Rows from block 8 of the image encoder, named by matrix and row number. Rows with one number belong to one channel. Each number is 128 + 24 x the weight over the matrix's rms, rounded and kept within 0 to 255. All counts start at 0. Numbers have three digits each.
# convs1: grouped (32 groups) 3x3 conv (encoder.blocks.8.convs.1.weight, 256x8x3x3), inputs within the group 0-7, a 3x3 kernel for each
# convs2: expand pointwise conv (encoder.blocks.8.convs.2.weight, 256x256x1x1, transposed), outputs 0-127
convs1.121:163149113110116124106095122095113087153147125116135139121122100104128104114097116103131174122121105129105134118149113141129106139080089135116137120123140128128127100119135128117136114089132116152134165122151175141145
convs2.121:126089106154144090120131101149114122123119130140135133132159151109128144087088124134157090132068119147123185099091141122113103096120100134130166126120122093108115140135113086144094170090117104145073127146117156162104099144110114161102129154140127132102142127120145067087132106127100159151120081115138139133152117142145091135118154139140155132126135183084094110164131107128101137106145
convs1.123:100113124171073154147125135118158138108141149137137118108131119124134126125122111100156095149118070135108154120107136154117124118103153128107149144153125131151116095162117176122112194099144131129121117129105140124147
convs2.123:128156180132129151120111145128152104135101125090083161113148095130123124115118126120105134103126161112106141125122089108129087122147144123091123099102140128118101147125142140115123116164129128141112142113109123127122116133150150106149179140138149121120118163118146079140097106144125090144104115135125104114160098136113156121094145125093124174130107117132119142097143126107120116103140
convs1.124:162139065123136090206130132111094154157123142130152115144148097122087091149146118086132111090139132139159159133110110156127095164132179153154130094148136134108125114073117164146130113168166143145127129115109126097113
convs2.124:139114127093099110107119103130151116169098127172121166127128125137119135144129168118120142141121099121161097119102136127141145121102104120152092133167108148074082199122168094097090133153164113144127137138174129164125148138156134131098143139102116149133117129103125165135122048140133160133141129154144146136123134159103132139122131119125155123116109112076122091124120105100152121156135
convs1.125:111137183077119175118112107135168150122104154155157139115110161126149086122136130194078133213100131124104121110192126091100147136140123140113094137142112112126105182087102198094092162122156130114105124119104147143114
convs2.125:119141143125095119160139118124180131123150136106104180087134124141125093124174123126118150141159116143119162103110150117143141115143076182129120148102149143156130115130185169129126143147112105127167102120164121119156152073165161111086122139099114132097111157180160135096126094098119144111142164115134107133157117118110148121091120174152175092112109109174143132118121152174183121146090
convs1.126:149224125116116132083165168138136135130148118109127134118112088101156120118134103108159213115094091100099147116115114155146129078129185102084126119152115132093152111200163117080149123131156134134117136120129111135113
convs2.126:180120100137166140101158142115094067133129134138092086096142178130125135145106105114129165109093140050144131101151107075138125108141127080131165121132109127099164174113110168097148087200113118090132165122154142118123131122082106133108079111117117108138106106143206141117123140138157106166133074125141145123106132128131049137179110101134176123173134079143148131122145162161132172101089
convs1.127:135111131116146103114104113107120124118111104121101127147119132110137112101141109133147085158167102076132103154124136127124093137125101119148118106144111126165174107125122128128107079092123133128124148114157159120156
convs2.127:119123106139132116135138119113089135116167132120168095085135139155165113103143139126111124151112107146151093130079131134142129135136156112164131090142124123122101104126140154107128157123118128107162121129119071094174097135101125136098167127131133132131136140129161123110081114121136142121137142108129124128143122113122143106134123107142099092154170125145114122130140152104110157101134
convs1.128:125172112068148224140101123145077130118130123118112123122209124093111212128097121101161133135133106106118113141125154128105107138094140151096111119121120167126194097128142123103116117107117139117113147120130122112132
convs2.128:116167102155144103139182142141115143128120171071156106121126110138094102114071090124127115053156124114116090154113147111163148136168113134127154097155110128134178134108118123122129075125165085141174110147143139138120118129171171117093145129144143129116102166144158113116124171082078141135139145133091128166103134115128121120128095123108130117132061089137127127184123148112160143114146
convs1.129:166136192176130149088137112114128147098133113120117145198117177202103152117157100077129130162114120164161116117173173104132097148115128106141098134127137108127144119112109133132127124124113118129112116125127124104116
convs2.129:155135106158106115190123124110095116141118098155111177112106099088117116142113118128137121106103089072128101129138115143164134159113151134140122145098162135144104082139095126100154116139134126115157124131133138097086115064134105106183091131121095131105115110130107114115086071143121100164131170154124158106164183087137142165109128142160145174125155163087134126140093115128148150164111
convs1.130:079095158110130110105163125124129118153123098132150143088124168119083106089160139147145130141108139099098144107141141147140147150142102131119125113104165148179171163170086134098131111164181141127117127121129128132141
convs2.130:157108074120095165143076122126126105113123145097162129163166181079116153100122130134157123122075110135134131109116110119150137127122119106127112134073144172134170136095120119193132130112065127172156137148131129115130117132174120138110138147094147094116144126141122167160133141124113089116126150134127103102125120179110135094105152112129157106132179107138106130148104147122158141159096
convs1.131:107112140124089181104147125120146128151126114133137143047139194091106214119089112096105139156110110135118099138135123147073112195141147126101155127121128124107154128138121142109101122145112139144129123122126127131101
convs2.131:134127139081107178114172122096123105129168164088107130158145093125159146111137118112105163096099117128111089121126094121133109123149142157172101099168114097115165188115178169096125116129135149160128110130153123092099138134152170158149156162145132100135136147124113168120143093103139110132179158100125142142095113129140150094107114109131144140108132135125126119133114062083124153097171
convs1.132:183097164101115124137115213114104140159146115086120137186139178185078147124114119112127140130150102077091083133173160103122122111109114132096116145110110124180167144114153112130128144135121111116123156107141139152167
convs2.132:126141092125139127129095117078133148106110117159181127124096132090131092126126098117151100140107139129135132136135124122155134161108106145067077148119155102125138138151122132140103144164149076077138097135106091118159116132107132106128141135154099172105178132141110115122116169167141139119112121147095136111135112152121132173133121148149148147118164136130168121083163093106145099200104
convs1.133:111148079160112153136168159129086117111154132144125119092209071118092123099153177123125153122105089098144135152169192114108171128109108134104104119138119159164152089135148162119110076134077123129137132136132134127117
convs2.133:118112075147143110133116123095138087080146110094163166159159133126161138117126119183143144110127161121106150116095117131085122103125105135138124144130097162110112150118111107138159130112073083141097099138137129171142153131118125122158122134106176126152128124099151125102117104128127122135126144132119117166097137081106104132175165152076123123131126127145103070099106130097159169139110
convs1.134:123104125082066121172172177115135105139127093138093117126106107105123106139134180164109098148112110103092102129110127168103156135091148091109105121116127128133120112119119124138117166119122131119111119137132125133131
convs2.134:104120131126149104109123135129164155138124127109144123147098153139113125114159080146146119171115161186113097153146175161151148081109157128121097108127128179095119155126085119163115210146124116148095102130159142144132129158128132120096143141091108146139125119106135144161168119178127111149111105107094120103131072132093104150101138113105126123122138142120113150090120168093097138102088
convs1.135:119130157110085165109106100127113164132124102134129132132096072103121143137103090136107141115143139110098096147133168100113144096128136131126093098164157123130098165142157105137117115099112135130112120145142135129128
convs2.135:144090132134154101127115159123143123107080152113123113144109148133146125135111080074062146063131121127109096110107114107149108140156139119098157137101102107148114084094095109122116117126156092142105134098128135126138151111146129127112131120100148134143118098161125065126117147132136091104125157130134135118125149115129130089165143121122128136184089125156166116123150150163117125087132
convs1.136:155086127114103137148152104107113149147166123131132143124126134136127140134122146180077138198107102104195101138130170073115167135118131117169121155135101132127129123147106115127115130119089144128117106128168147167111
convs2.136:137085098156115120131190119087121133157130103090091112097127165092131187112058123095125136126091128110113157101144149134138172125147157111141116088136143134161105094122158085131137139172118115151137114121141115117091132113105131066124130153120106130119183116101143141156110178130115161164133138105104125126132141140108124128099138155141116133154149142110136085127114160085122131111120
convs1.138:112114137111147140111136132127138121153111104121134101144118136109117101146124121140177154175080136176207180121110139119128123122101104128128108107124132126115143133147132150123150131133105113076107138103157151139153
convs2.138:150069116121102051101102106121121108125134140137123125128122125145137095129106122117110128173136144130127084132125119111116160115125140094169151135085136125103129102133124119117142160098145100107132144099095191150146111104142084121137137143130131138134146151174157155117158175099139082103149157130110120149136161163146134165133078122135136158117136151126127111154164109117144103100167
convs1.139:177130085128133134123098135139095111107137104122096119117120130114119113139147124149136132082106230100109127148136111138126098201110118156127114153138125122116129120110137132139144119124119113131106151095117098165104
convs2.139:126150111148121079090105137106123130162145138116116196102120101144153130123101118103182131125146142159170138081110110150152126107085128146137100124090114124150144199130126102131093111145139136133110131145125139130143122134118165126169104148129165138132121138157087126135113150148120090120151145128126124087108112156116141138124111121098153156114170146132114107182085115133149114135102
convs1.141:074146071134140122158136141104114139111093101146165160140122124120128116121129130127118109075103135123110122123114123112119099107092139157127164080139093142124099120130110115138126125096142150137132103065147173083110
convs2.141:147110130133121097134124138149152136169124097195149116108144122145050139124136150156126101103119142127108152161120141136132103144087136122132145152160161127124168085118165120147170160124131126142151115139116118136117139127138115103122112127098169139128109129160128142117151142146170105127200126183133114139103112128130138163081161175118134159154123125121110157123151152161110131147129
convs1.142:140124102165132137138136145158152141087115164119156133111112139116107130126126128105097183107106145109084102113092118160121120126129112129168122106133145154140097135167104144136146121126133182151093133083123140127133
convs2.142:127117134122101095146114110148153157151123152131127155117147122111137177115159122096126153111135131147101134129128100097129124093143126146124146151104110170111089117128119113133125130091176085149165142141135135134137127115131165131153122143116093095129149176134149187088147155125113128127155129179118136128090152122141132136149159107150112126151128150136138132121116100136127144119120
convs1.143:115159113108129115121149108126116130108141099117094136120095127125152150147144152195140112186080109159127141090122123095107165127134189103111128133167087117128105134127138136147117114135110132141148112164105095094102
convs2.143:167123111157127137139121104121122133153140137096127149094124108153161108131115110079123097090077145120199120126124127115156154155132120107105104102195120117102121112156156149090147062149095155126113141099161161142117158126157098135105136121146135111146092112125142125101140178134135132153163149131111130094111150169128144134142135115118076138124117170111095066133156136151133099104104
convs1.144:118129099089137116137173146110131131162068159128190197138143140139110171151175118160116128088112114141107122132124115127135130146135124147072105136139136128094158127143128124128122103157133132136103130151134133092122
convs2.144:146106099121149139097125149134123129120112145085183111167170114140178072161101099089109158159103111140168145132100126137143121079108087136127097131142120135099141111118127147075126095082105094149139162169152173173122157119124120119117166126145135083160108123094172132125154156130111146101123116097185137133112137128113177097082089104141143132148135143176131107118122117086109139120131
convs1.145:114124147130125129115112145115148118151107121134138158121118139124108121121141137160137131165119157161110148118114106138129123121133104081227124125095215140152165118112136108140121121129113112151102118128166136135148
convs2.145:139114102102125150150118061196158148142135147140124160121115154124135115127153136106117158192096150084154118128134144086131108121140121110096126177163139147128172122118179131156157085161148111139134137150162156154118103142174096086116186174141153173156114133130084116125109143134118095133129111149103098157135130097140124141115114149110130111149105108124100095099126167098139113145143
convs1.146:133123155132154109147102138118127118116149113179148146079160124158100147137186158128160170153156103093108126127150159128105103111108144123121086088162092114101113116118121131125127151130115134127128136138121107143093
convs2.146:127119112110114110134113134118160072128137163112138129142161135122105131163078121118143132116138139131116149129153141118147104076083118106137114124155151153078154113128124165101140123122107081083118142129169136103095138111120128127155110130095137134165119120161135120147117134127131190177116183157118150123095113125141142132144136131115150117101113151088177174157101109095101123125123
convs1.149:140127114134124140124103128099078109128096120164138125106099131137087136148195168155172089145079204166147174140132101149099152119136154176134138148101148109137078115122125120135130132116126127139107152090142128130112
convs2.149:140131117121153123142145134112103086110149147104157135120152149118125163130149116153135128148130167102145133090136112115149081094108169112127155140119095153128143193160111184140104132167121149130195155103165161142128144136130126141141118142143143084120125118170133129140146135127117111150137116128133118106140138136123153135126122130167132133105143174148101121133122084127120152072121
convs1.154:125122147099139111113106121151099134121117127113145122167180125105132139156116103136135117106131114125102126125117134118120167135149199119129104123102103088079155111144144132142117175110096098151139151088175125151156
convs2.154:122099154121135186145132094109158131150114139129152096106122143170137148132101111098104141094140121145131093125116161099151082145089136122105171153103118105134074122130133181154117127092111145141143137102103132113143092130134103133113112105084135172093142141127130096165160147139134138160126102118092110113088139143110132122104141146142158139149130114123122109146141128132174089168065
convs1.155:142157145122091173123154136138138124111138119149145136164129163096101156098147129146143151146156122103123153097125147141119116156132109138111127147182114130146110079154123181125130129111149113166133145125094109121098
convs2.155:161115125124137157132129137099160129118128124159127108129133127116159131111118084101121138151138101127106133123117123128111121155136114080117129126110129124080116139142133138174145134099160113118115100153082142119112129115165153126118124155132139110128116128107151076141144178141110123150122130140121113109102162144142106153122117154115158125134131105140118125144099060054081105091154
convs1.156:118135097107124132171159178155126159154119125103108112164114107097089147132183166124104092120107100168177167116158110128136111127087117117118111120152115115190144115133120138117135113115138140140140128144163098129111
convs2.156:149130106073164102077122142115122136096123106137143137078079142133170123135088131121093130123154180083097152093135123143142131111148162104113126167123112105123133122160127160099133119129157115117145179098110142103125156115106125100091119134097137119153134086108140155126150161116101127085117128115167157141136168105182133116114142137199149101094131144122146087101122114147092139126143
convs1.157:118149147107116109169095127149127104141114113136121104146133103121106121133099136138125161106130153106084128193112145150116128105151112097166120106161146054093185129094182161124134132110126115171153111140143174171107
convs2.157:086156114090138141127117140121080099125102117128112123109100129118091110114130104107108120110101105129141115105161107136156144139137120153094101121167120140175095107096185121151123124177138129105142090101133100119132130131162153158108119144131128124141130134157166142124125097071165146085104111067163153130095101169144107154146090109112160128098138120150127133122103157125109131074194
convs1.158:132111166105141150123119130101128144116111117122132124135135137103170145119105089129155176096151193139159115165139148153131132138100110165124120173079147152193112154089144147127171133174112123124107153096140150123132
convs2.158:126117138150104118131126121103133146130159103134113096150112147139136117103167122080110135151103122115116104158103093099130119130160130154108140103134103134098118109103157166138117111063097154100105090154100110143098194103108114139105122125110157158126098123189129115145120106095147102145173095104128134133103140133146100116096131161142121130161148118178131156113131104124162167131119
convs1.159:143115130098140136119167127122144114119111113124126134087145126123098129108109154115179109111127128119128119114134130128158116144105130166171229136085157142114120127145134121115169121122141141100123143113084141121111
convs2.159:160113136115165117098066141169154159154152116128095129152127105102111128125096091114108115112120120152111107133158128145088144137125152169120126173158134088101187091098110130099120118132105095126141148188141144107148145102095105091132066146163087117116101150110124175137180180108161128095185099132127120119141155085160122119156105071120119167110125157158090167119160130131135139177162
convs1.160:127119131149152123133182145125151096134158120121126125129136123107144125119130139137199087112149133118159148133132117128148150156156126146139159141122108156154145127161144112154097072100092145133151151132145127120168
convs2.160:106122163114151147148116135162139135133091126082146109084162089117195120135132123111143124113137083145125135123129160104092133139130132148138166119159158124050153158115109111148137135151112119131143141168116094160144119132103132128110117136148126142119150138139089072138089160102134112146140119101113134128118127128158156117099122095142112115111120106154184141163152075100144126123097
convs1.161:086128132100150077147130122143190112142130140134137145146136117128138125107109131151212109133165152139121104111092124104151127125113123113106140121134100140128116100121131090106099131102097145136131127132111108107143
convs2.161:127106130129108142119116168127097121089112115102196130112160123113172177137130109114165111157094125122156159097166179140115091156136111146135096138112154142120186105109157114112134128148111124109148121100090138118102144134115117146133164136140151137112119104140136096149124103124090122093135138131142110132114155169154121081132157122109104108112144138162152141104139096144123115149173