{
  "rotation_deg": 10,
  "encoder_stem": "deep",
  "fusion_encoder_layers": 6,
  "fusion_encoder_norm": "rmsnorm",
  "fusion_encoder_parallel_block": false,
  "optimizer": "soap",
  "beta2": 0.999,
  "shampoo_beta": 0.95,
  "max_steps": 9100
}
Rows from block 7 of the image encoder, named by matrix and row number. Each number is 200 + 30 x the weight over the matrix's rms, rounded and kept within 0 to 999. All counts start at 0.
# convs0: reduce pointwise conv (encoder.blocks.7.convs.0.weight, 256x256x1x1), inputs 172-255
convs0.80,182,152,224,160,167,211,198,210,221,220,143,178,219,175,216,276,225,203,180,192,238,177,203,141,193,163,287,199,171,197,121,249,192,189,186,154,179,244,225,235,241,162,234,160,131,258,166,217,235,212,171,229,196,204,209,164,178,168,176,209,194,234,203,218,148,208,251,191,207,219,199,195,209,248,135,110,218,200,201,195,153,164,239,257
convs0.81,236,178,216,182,204,172,126,209,221,203,225,185,254,257,204,195,228,189,207,264,213,215,236,180,228,221,224,224,196,190,189,270,224,222,202,209,206,171,211,213,197,222,232,223,226,193,180,195,220,146,230,163,190,162,191,209,229,195,161,198,229,136,225,200,184,179,198,274,220,232,205,202,227,190,175,183,222,156,197,258,208,192,254,212
convs0.82,112,219,217,195,191,183,196,188,202,224,167,175,191,217,174,260,200,188,180,200,158,247,248,203,315,242,156,177,164,192,217,162,239,199,198,202,208,255,198,248,207,274,240,216,263,202,191,205,200,128,178,215,205,214,199,203,193,208,185,126,175,221,180,149,182,186,216,160,159,244,191,229,178,226,214,244,128,190,162,128,171,162,175,177
convs0.83,222,233,199,239,161,219,226,223,213,198,125,191,184,153,192,177,166,219,191,178,152,179,210,222,214,221,182,191,220,173,188,225,235,219,177,205,253,203,162,201,215,181,214,243,205,233,227,190,208,208,220,195,182,217,237,160,214,148,215,247,217,142,186,193,188,199,166,223,201,192,246,272,213,184,240,218,196,199,190,183,186,198,220,169
convs0.84,261,145,217,207,183,185,185,209,211,218,218,187,245,242,220,192,184,222,218,171,203,171,195,211,198,236,133,217,212,271,210,234,155,233,183,196,191,204,183,219,176,165,209,201,174,258,188,157,226,231,126,202,263,201,197,215,183,181,116,185,180,200,237,293,188,220,199,188,218,160,187,193,159,206,198,186,125,293,150,242,147,220,213,190
convs0.85,210,153,172,196,191,126,175,174,175,160,156,191,191,157,156,185,233,166,170,196,195,205,149,166,156,231,181,204,184,217,192,210,215,202,202,215,221,195,189,221,154,134,166,228,183,243,186,184,160,147,161,180,146,120,179,245,228,172,205,207,187,144,253,162,199,200,175,214,202,233,183,207,184,215,179,169,220,179,155,193,187,183,218,221
convs0.86,200,210,173,226,204,211,178,225,224,222,241,220,200,226,220,172,159,159,168,181,202,202,250,225,201,223,159,222,150,209,141,231,161,172,172,196,196,158,251,199,221,215,171,165,171,170,190,207,201,223,202,139,207,202,187,243,237,203,232,167,237,280,203,198,216,228,196,186,201,213,216,250,208,204,215,170,160,186,216,138,240,225,212,169
convs0.87,243,283,138,244,180,200,221,196,229,191,199,184,249,243,229,165,196,178,168,179,186,151,178,197,190,154,221,168,190,141,151,257,183,198,236,156,195,269,248,170,131,191,159,209,218,211,206,145,251,161,197,182,235,179,222,198,217,216,199,237,177,116,259,251,221,208,155,261,163,179,166,192,162,178,215,234,217,239,155,166,208,201,192,145
convs0.88,168,226,199,182,215,177,183,218,256,196,192,201,221,235,181,180,236,218,234,196,152,184,159,194,234,207,180,186,176,211,219,225,233,190,212,179,219,176,229,179,176,177,203,220,176,175,217,189,161,195,200,203,218,160,197,181,257,223,192,194,224,163,226,178,167,224,189,240,185,198,163,201,221,192,208,160,185,190,178,231,188,235,260,217
convs0.89,211,231,198,149,232,238,150,273,261,134,201,153,200,228,192,234,158,155,202,219,202,234,182,165,210,168,206,229,185,244,197,187,198,188,162,227,181,220,147,205,300,192,166,183,150,207,226,213,185,203,130,204,188,187,253,151,179,208,161,177,188,172,208,191,186,200,235,271,166,200,192,156,238,157,197,197,226,212,239,229,178,232,233,192
convs0.90,214,231,192,166,287,178,133,144,258,257,204,240,271,228,154,220,169,169,197,228,154,251,237,178,221,192,297,211,188,185,256,302,174,204,180,186,258,140,196,199,210,292,241,232,177,191,202,247,181,212,213,197,163,136,189,196,164,225,216,186,160,224,248,218,195,185,147,177,154,248,188,168,189,228,153,196,262,187,249,219,197,209,211,168
convs0.91,204,180,220,190,215,229,181,173,158,198,199,162,178,211,175,199,223,193,234,184,192,215,219,175,188,195,243,238,230,182,252,218,184,125,197,248,195,171,248,212,221,175,228,229,242,211,195,204,260,207,228,179,173,210,218,220,141,255,237,197,167,172,205,199,234,211,231,145,203,185,168,212,178,226,211,220,265,196,221,215,189,207,192,199
convs0.92,183,170,199,188,240,211,206,205,206,177,199,210,210,214,194,225,193,178,173,182,174,179,209,154,242,178,194,232,226,206,210,206,168,173,225,215,174,215,256,218,199,166,211,152,203,207,265,135,172,178,225,196,206,184,209,171,209,164,208,169,171,234,213,211,177,216,223,225,188,192,189,201,199,207,240,207,163,168,212,215,236,197,173,196
convs0.93,232,176,199,230,200,174,187,161,176,193,193,195,208,226,163,231,179,187,193,149,265,196,231,214,237,241,215,230,207,224,222,195,263,165,231,259,217,213,183,209,158,237,182,212,215,214,188,169,161,217,184,214,208,141,231,194,224,170,173,183,186,201,249,230,148,253,264,214,234,177,181,247,224,218,200,197,203,261,245,206,222,254,208,218
convs0.94,212,214,213,167,210,155,193,194,241,252,157,262,178,173,202,211,228,240,237,176,194,178,207,273,216,226,202,237,184,185,207,220,228,214,161,178,194,163,203,208,208,178,200,205,228,212,195,166,169,189,237,226,228,231,255,210,153,240,172,255,179,195,198,208,192,229,185,222,265,175,203,227,174,182,163,182,237,208,276,166,244,206,203,179
convs0.95,216,249,210,151,175,145,208,189,198,247,169,193,171,194,223,203,198,252,199,194,255,189,208,196,211,193,175,207,166,221,170,186,191,192,209,191,192,187,189,272,247,180,213,179,223,149,145,167,221,234,219,228,183,228,216,192,240,137,208,210,194,168,172,183,169,141,199,209,144,202,176,219,195,182,227,195,195,220,182,175,171,162,235,186
convs0.96,227,178,221,202,204,222,182,243,195,208,213,164,252,210,196,200,208,207,176,181,218,212,241,236,244,151,187,229,180,191,210,191,183,158,170,207,184,270,257,231,271,187,189,191,207,222,231,196,218,183,162,213,212,197,212,235,187,193,198,219,239,235,218,167,182,213,210,219,262,249,194,218,225,192,198,214,194,189,234,176,186,222,201,192
convs0.97,294,207,244,222,245,193,198,204,163,209,175,245,208,201,178,205,163,225,213,220,168,190,264,166,219,142,142,179,212,207,210,215,166,211,229,226,181,189,261,222,232,239,173,198,265,213,258,169,182,188,162,188,165,173,147,207,175,216,159,202,206,120,211,206,187,210,170,192,240,218,204,259,181,252,203,209,263,174,183,198,202,223,191,154
convs0.98,177,226,182,194,253,203,219,228,223,188,160,126,198,196,177,143,241,200,194,246,208,196,136,196,243,203,176,204,192,163,194,197,243,204,183,220,229,164,196,193,202,194,193,150,161,221,187,225,162,166,200,177,165,238,185,155,181,192,207,215,191,159,232,189,196,183,179,228,214,184,245,123,187,215,137,234,160,145,223,170,164,221,212,201
convs0.99,183,193,201,198,214,224,230,175,233,159,184,251,173,189,224,198,186,195,187,151,150,210,187,181,237,187,207,189,176,207,201,183,196,173,197,199,208,210,211,210,186,205,137,193,184,179,237,169,208,212,212,175,179,207,203,227,171,224,282,198,156,212,205,198,188,248,158,195,184,183,194,183,194,231,193,161,229,171,211,220,218,191,266,190
convs0.100,207,167,217,212,186,207,182,219,168,244,191,166,175,146,246,191,225,189,222,224,219,221,178,140,159,199,192,185,222,218,183,205,194,189,197,262,209,213,235,241,190,261,212,254,192,193,213,185,249,211,202,215,158,190,191,189,243,225,222,206,167,214,182,161,227,231,193,200,192,242,214,203,194,190,200,223,217,205,198,159,216,212,215,174
convs0.101,199,181,179,194,201,245,206,164,255,163,203,183,221,163,154,208,230,160,198,220,176,206,242,237,268,215,225,205,240,166,203,201,177,187,189,213,171,206,189,253,277,219,166,191,148,223,204,177,169,209,174,155,224,209,173,171,203,172,216,188,248,242,233,181,185,196,233,191,237,230,206,184,197,209,182,200,208,183,170,211,196,196,217,254
convs0.102,236,184,144,198,207,214,205,202,205,183,178,196,249,166,235,209,171,230,190,207,178,209,184,203,268,220,167,241,248,169,125,182,188,226,240,189,188,176,259,243,197,186,241,176,181,200,243,238,189,219,168,153,191,200,140,211,183,245,183,229,181,213,176,246,234,236,168,296,201,163,178,129,200,194,171,233,208,178,271,171,183,225,184,187
convs0.103,157,183,209,196,186,203,215,226,203,168,217,239,220,220,243,216,274,230,154,182,195,216,186,221,184,168,184,219,193,174,197,170,211,222,213,186,217,169,192,219,197,238,160,206,203,168,195,185,164,176,171,197,223,174,227,186,236,246,218,195,168,255,218,204,205,203,171,227,141,207,283,213,165,206,214,202,214,158,269,208,198,175,233,176
convs0.104,189,185,151,209,197,222,181,203,221,201,192,175,162,264,223,220,163,222,218,204,187,205,154,205,221,136,215,200,161,181,197,189,190,198,185,203,168,181,255,189,196,171,263,245,155,232,196,226,181,180,250,201,183,170,183,211,198,276,230,216,155,125,215,186,189,189,206,187,207,247,217,219,206,187,233,148,198,190,236,164,236,210,217,221
convs0.105,134,203,240,196,234,242,165,222,130,194,238,168,183,157,203,223,183,234,214,173,205,207,229,200,112,220,202,230,141,198,200,204,242,345,175,183,183,185,134,196,190,191,135,228,165,172,194,244,198,221,212,217,160,187,173,147,171,249,234,222,191,240,191,158,196,160,205,202,223,219,191,224,248,183,160,133,194,164,235,165,186,237,164,214
convs0.106,201,208,186,224,181,246,195,210,172,235,206,175,196,221,168,201,206,205,233,223,168,205,197,208,156,152,199,213,184,229,221,160,189,157,179,190,192,183,180,218,180,203,192,215,227,217,180,197,170,198,183,190,211,153,213,189,197,214,202,206,179,217,234,181,233,235,207,211,200,184,214,205,186,208,245,199,201,198,145,228,211,210,184,224
convs0.107,244,218,232,194,206,225,193,167,144,183,232,150,228,168,150,197,179,164,231,199,167,248,142,171,234,206,224,221,128,162,180,140,231,225,197,250,175,204,239,207,154,168,212,256,209,178,203,177,223,206,151,250,234,225,226,116,213,200,208,206,200,252,258,206,170,249,189,174,165,194,187,196,179,218,252,172,180,185,214,205,149,250,156,226
convs0.108,186,205,202,212,207,255,195,185,160,229,198,146,163,184,238,150,199,182,199,170,166,248,189,179,183,204,140,221,231,210,173,208,220,142,201,195,202,129,216,164,235,245,181,204,157,182,189,174,187,203,230,222,215,207,140,210,235,239,205,179,227,223,236,277,246,203,169,223,221,209,202,209,232,206,190,166,221,168,222,178,170,195,172,139
convs0.109,195,220,232,191,242,206,141,193,185,194,156,129,221,175,188,164,189,188,181,233,204,171,197,173,183,223,186,203,185,227,213,243,205,219,225,172,224,215,174,208,192,192,212,260,148,144,229,231,259,239,188,232,200,184,156,167,216,203,195,158,200,182,171,215,166,185,207,222,209,212,213,184,180,169,185,206,219,208,214,191,184,209,203,199
convs0.110,185,202,209,171,217,218,190,153,247,185,213,200,209,211,157,205,210,192,176,187,182,224,221,159,224,152,243,187,222,190,185,192,186,257,259,206,218,205,162,183,152,202,233,202,209,217,184,185,259,202,230,185,210,245,226,242,207,179,218,200,224,289,175,186,222,213,226,214,211,224,220,254,211,154,186,168,184,192,207,198,180,208,174,228
convs0.111,256,184,250,203,185,192,216,206,207,182,136,172,154,182,242,256,240,207,167,239,121,179,186,227,217,174,237,178,154,219,195,184,224,201,175,226,227,128,189,121,176,194,227,255,220,148,216,135,242,167,186,248,191,165,136,207,221,269,194,187,207,202,220,200,239,211,265,193,240,263,219,125,215,216,261,178,236,171,214,187,177,168,219,217
convs0.112,166,168,197,274,208,186,223,214,254,210,222,276,195,221,156,226,163,213,187,209,205,184,150,183,197,199,165,239,212,211,201,198,207,225,146,111,219,230,248,194,175,171,212,160,223,207,226,150,174,232,127,226,172,215,149,201,208,232,206,230,203,229,207,226,209,269,219,173,221,210,210,183,182,231,192,244,211,176,213,208,233,219,194,156
convs0.113,187,244,180,225,208,220,209,230,183,166,182,192,183,201,196,180,203,288,259,187,204,182,216,154,186,172,180,171,221,174,198,192,151,203,223,186,202,156,238,149,230,207,197,234,164,178,214,261,227,181,147,184,218,201,163,205,228,135,204,177,182,202,188,215,170,189,180,200,228,175,215,142,156,242,196,191,170,237,101,202,198,164,194,227
convs0.114,181,194,208,200,196,247,170,217,208,198,220,235,208,203,272,222,171,167,185,210,212,180,200,232,179,200,216,214,225,191,169,173,219,188,212,250,161,182,186,204,160,206,207,238,160,122,211,224,217,188,208,192,203,240,199,196,226,183,189,175,185,216,188,175,186,161,150,175,191,214,204,206,136,233,191,198,164,181,182,181,220,191,226,175
convs0.115,208,100,179,214,186,205,251,188,168,187,205,196,201,211,190,174,268,205,238,171,223,179,259,241,193,202,184,165,142,150,154,153,238,277,215,173,147,203,160,173,226,190,145,211,208,136,274,199,185,194,241,234,198,206,208,215,190,183,172,207,114,197,224,256,212,202,218,186,183,177,219,173,246,251,223,218,234,187,155,207,226,239,214,163
convs0.116,226,208,185,209,170,219,182,232,222,155,145,216,161,209,216,212,192,151,220,196,180,195,206,220,232,201,195,189,208,197,198,187,228,178,165,244,236,202,170,217,257,252,196,191,212,231,161,174,199,198,171,211,198,162,207,192,232,216,193,165,180,209,180,212,214,246,171,229,192,220,271,178,166,215,184,205,212,192,205,178,236,203,166,176
convs0.117,201,213,197,231,201,208,176,150,182,231,200,199,179,219,260,195,215,155,198,212,190,289,199,153,221,205,240,179,161,177,195,207,206,230,210,168,176,195,166,221,207,227,210,251,162,225,165,239,215,186,171,187,219,219,225,195,196,173,174,215,225,217,220,165,190,179,244,195,201,163,219,164,206,217,196,224,169,238,180,210,191,164,168,218
convs0.118,219,239,211,224,161,232,199,180,182,110,164,202,270,210,233,147,179,182,183,165,232,212,186,205,216,177,210,244,215,227,177,196,236,187,202,235,159,244,245,165,194,160,240,225,155,206,206,186,175,227,175,203,214,189,219,158,206,168,196,215,240,235,209,151,258,191,195,239,197,205,163,175,203,203,192,264,235,211,267,194,173,229,153,154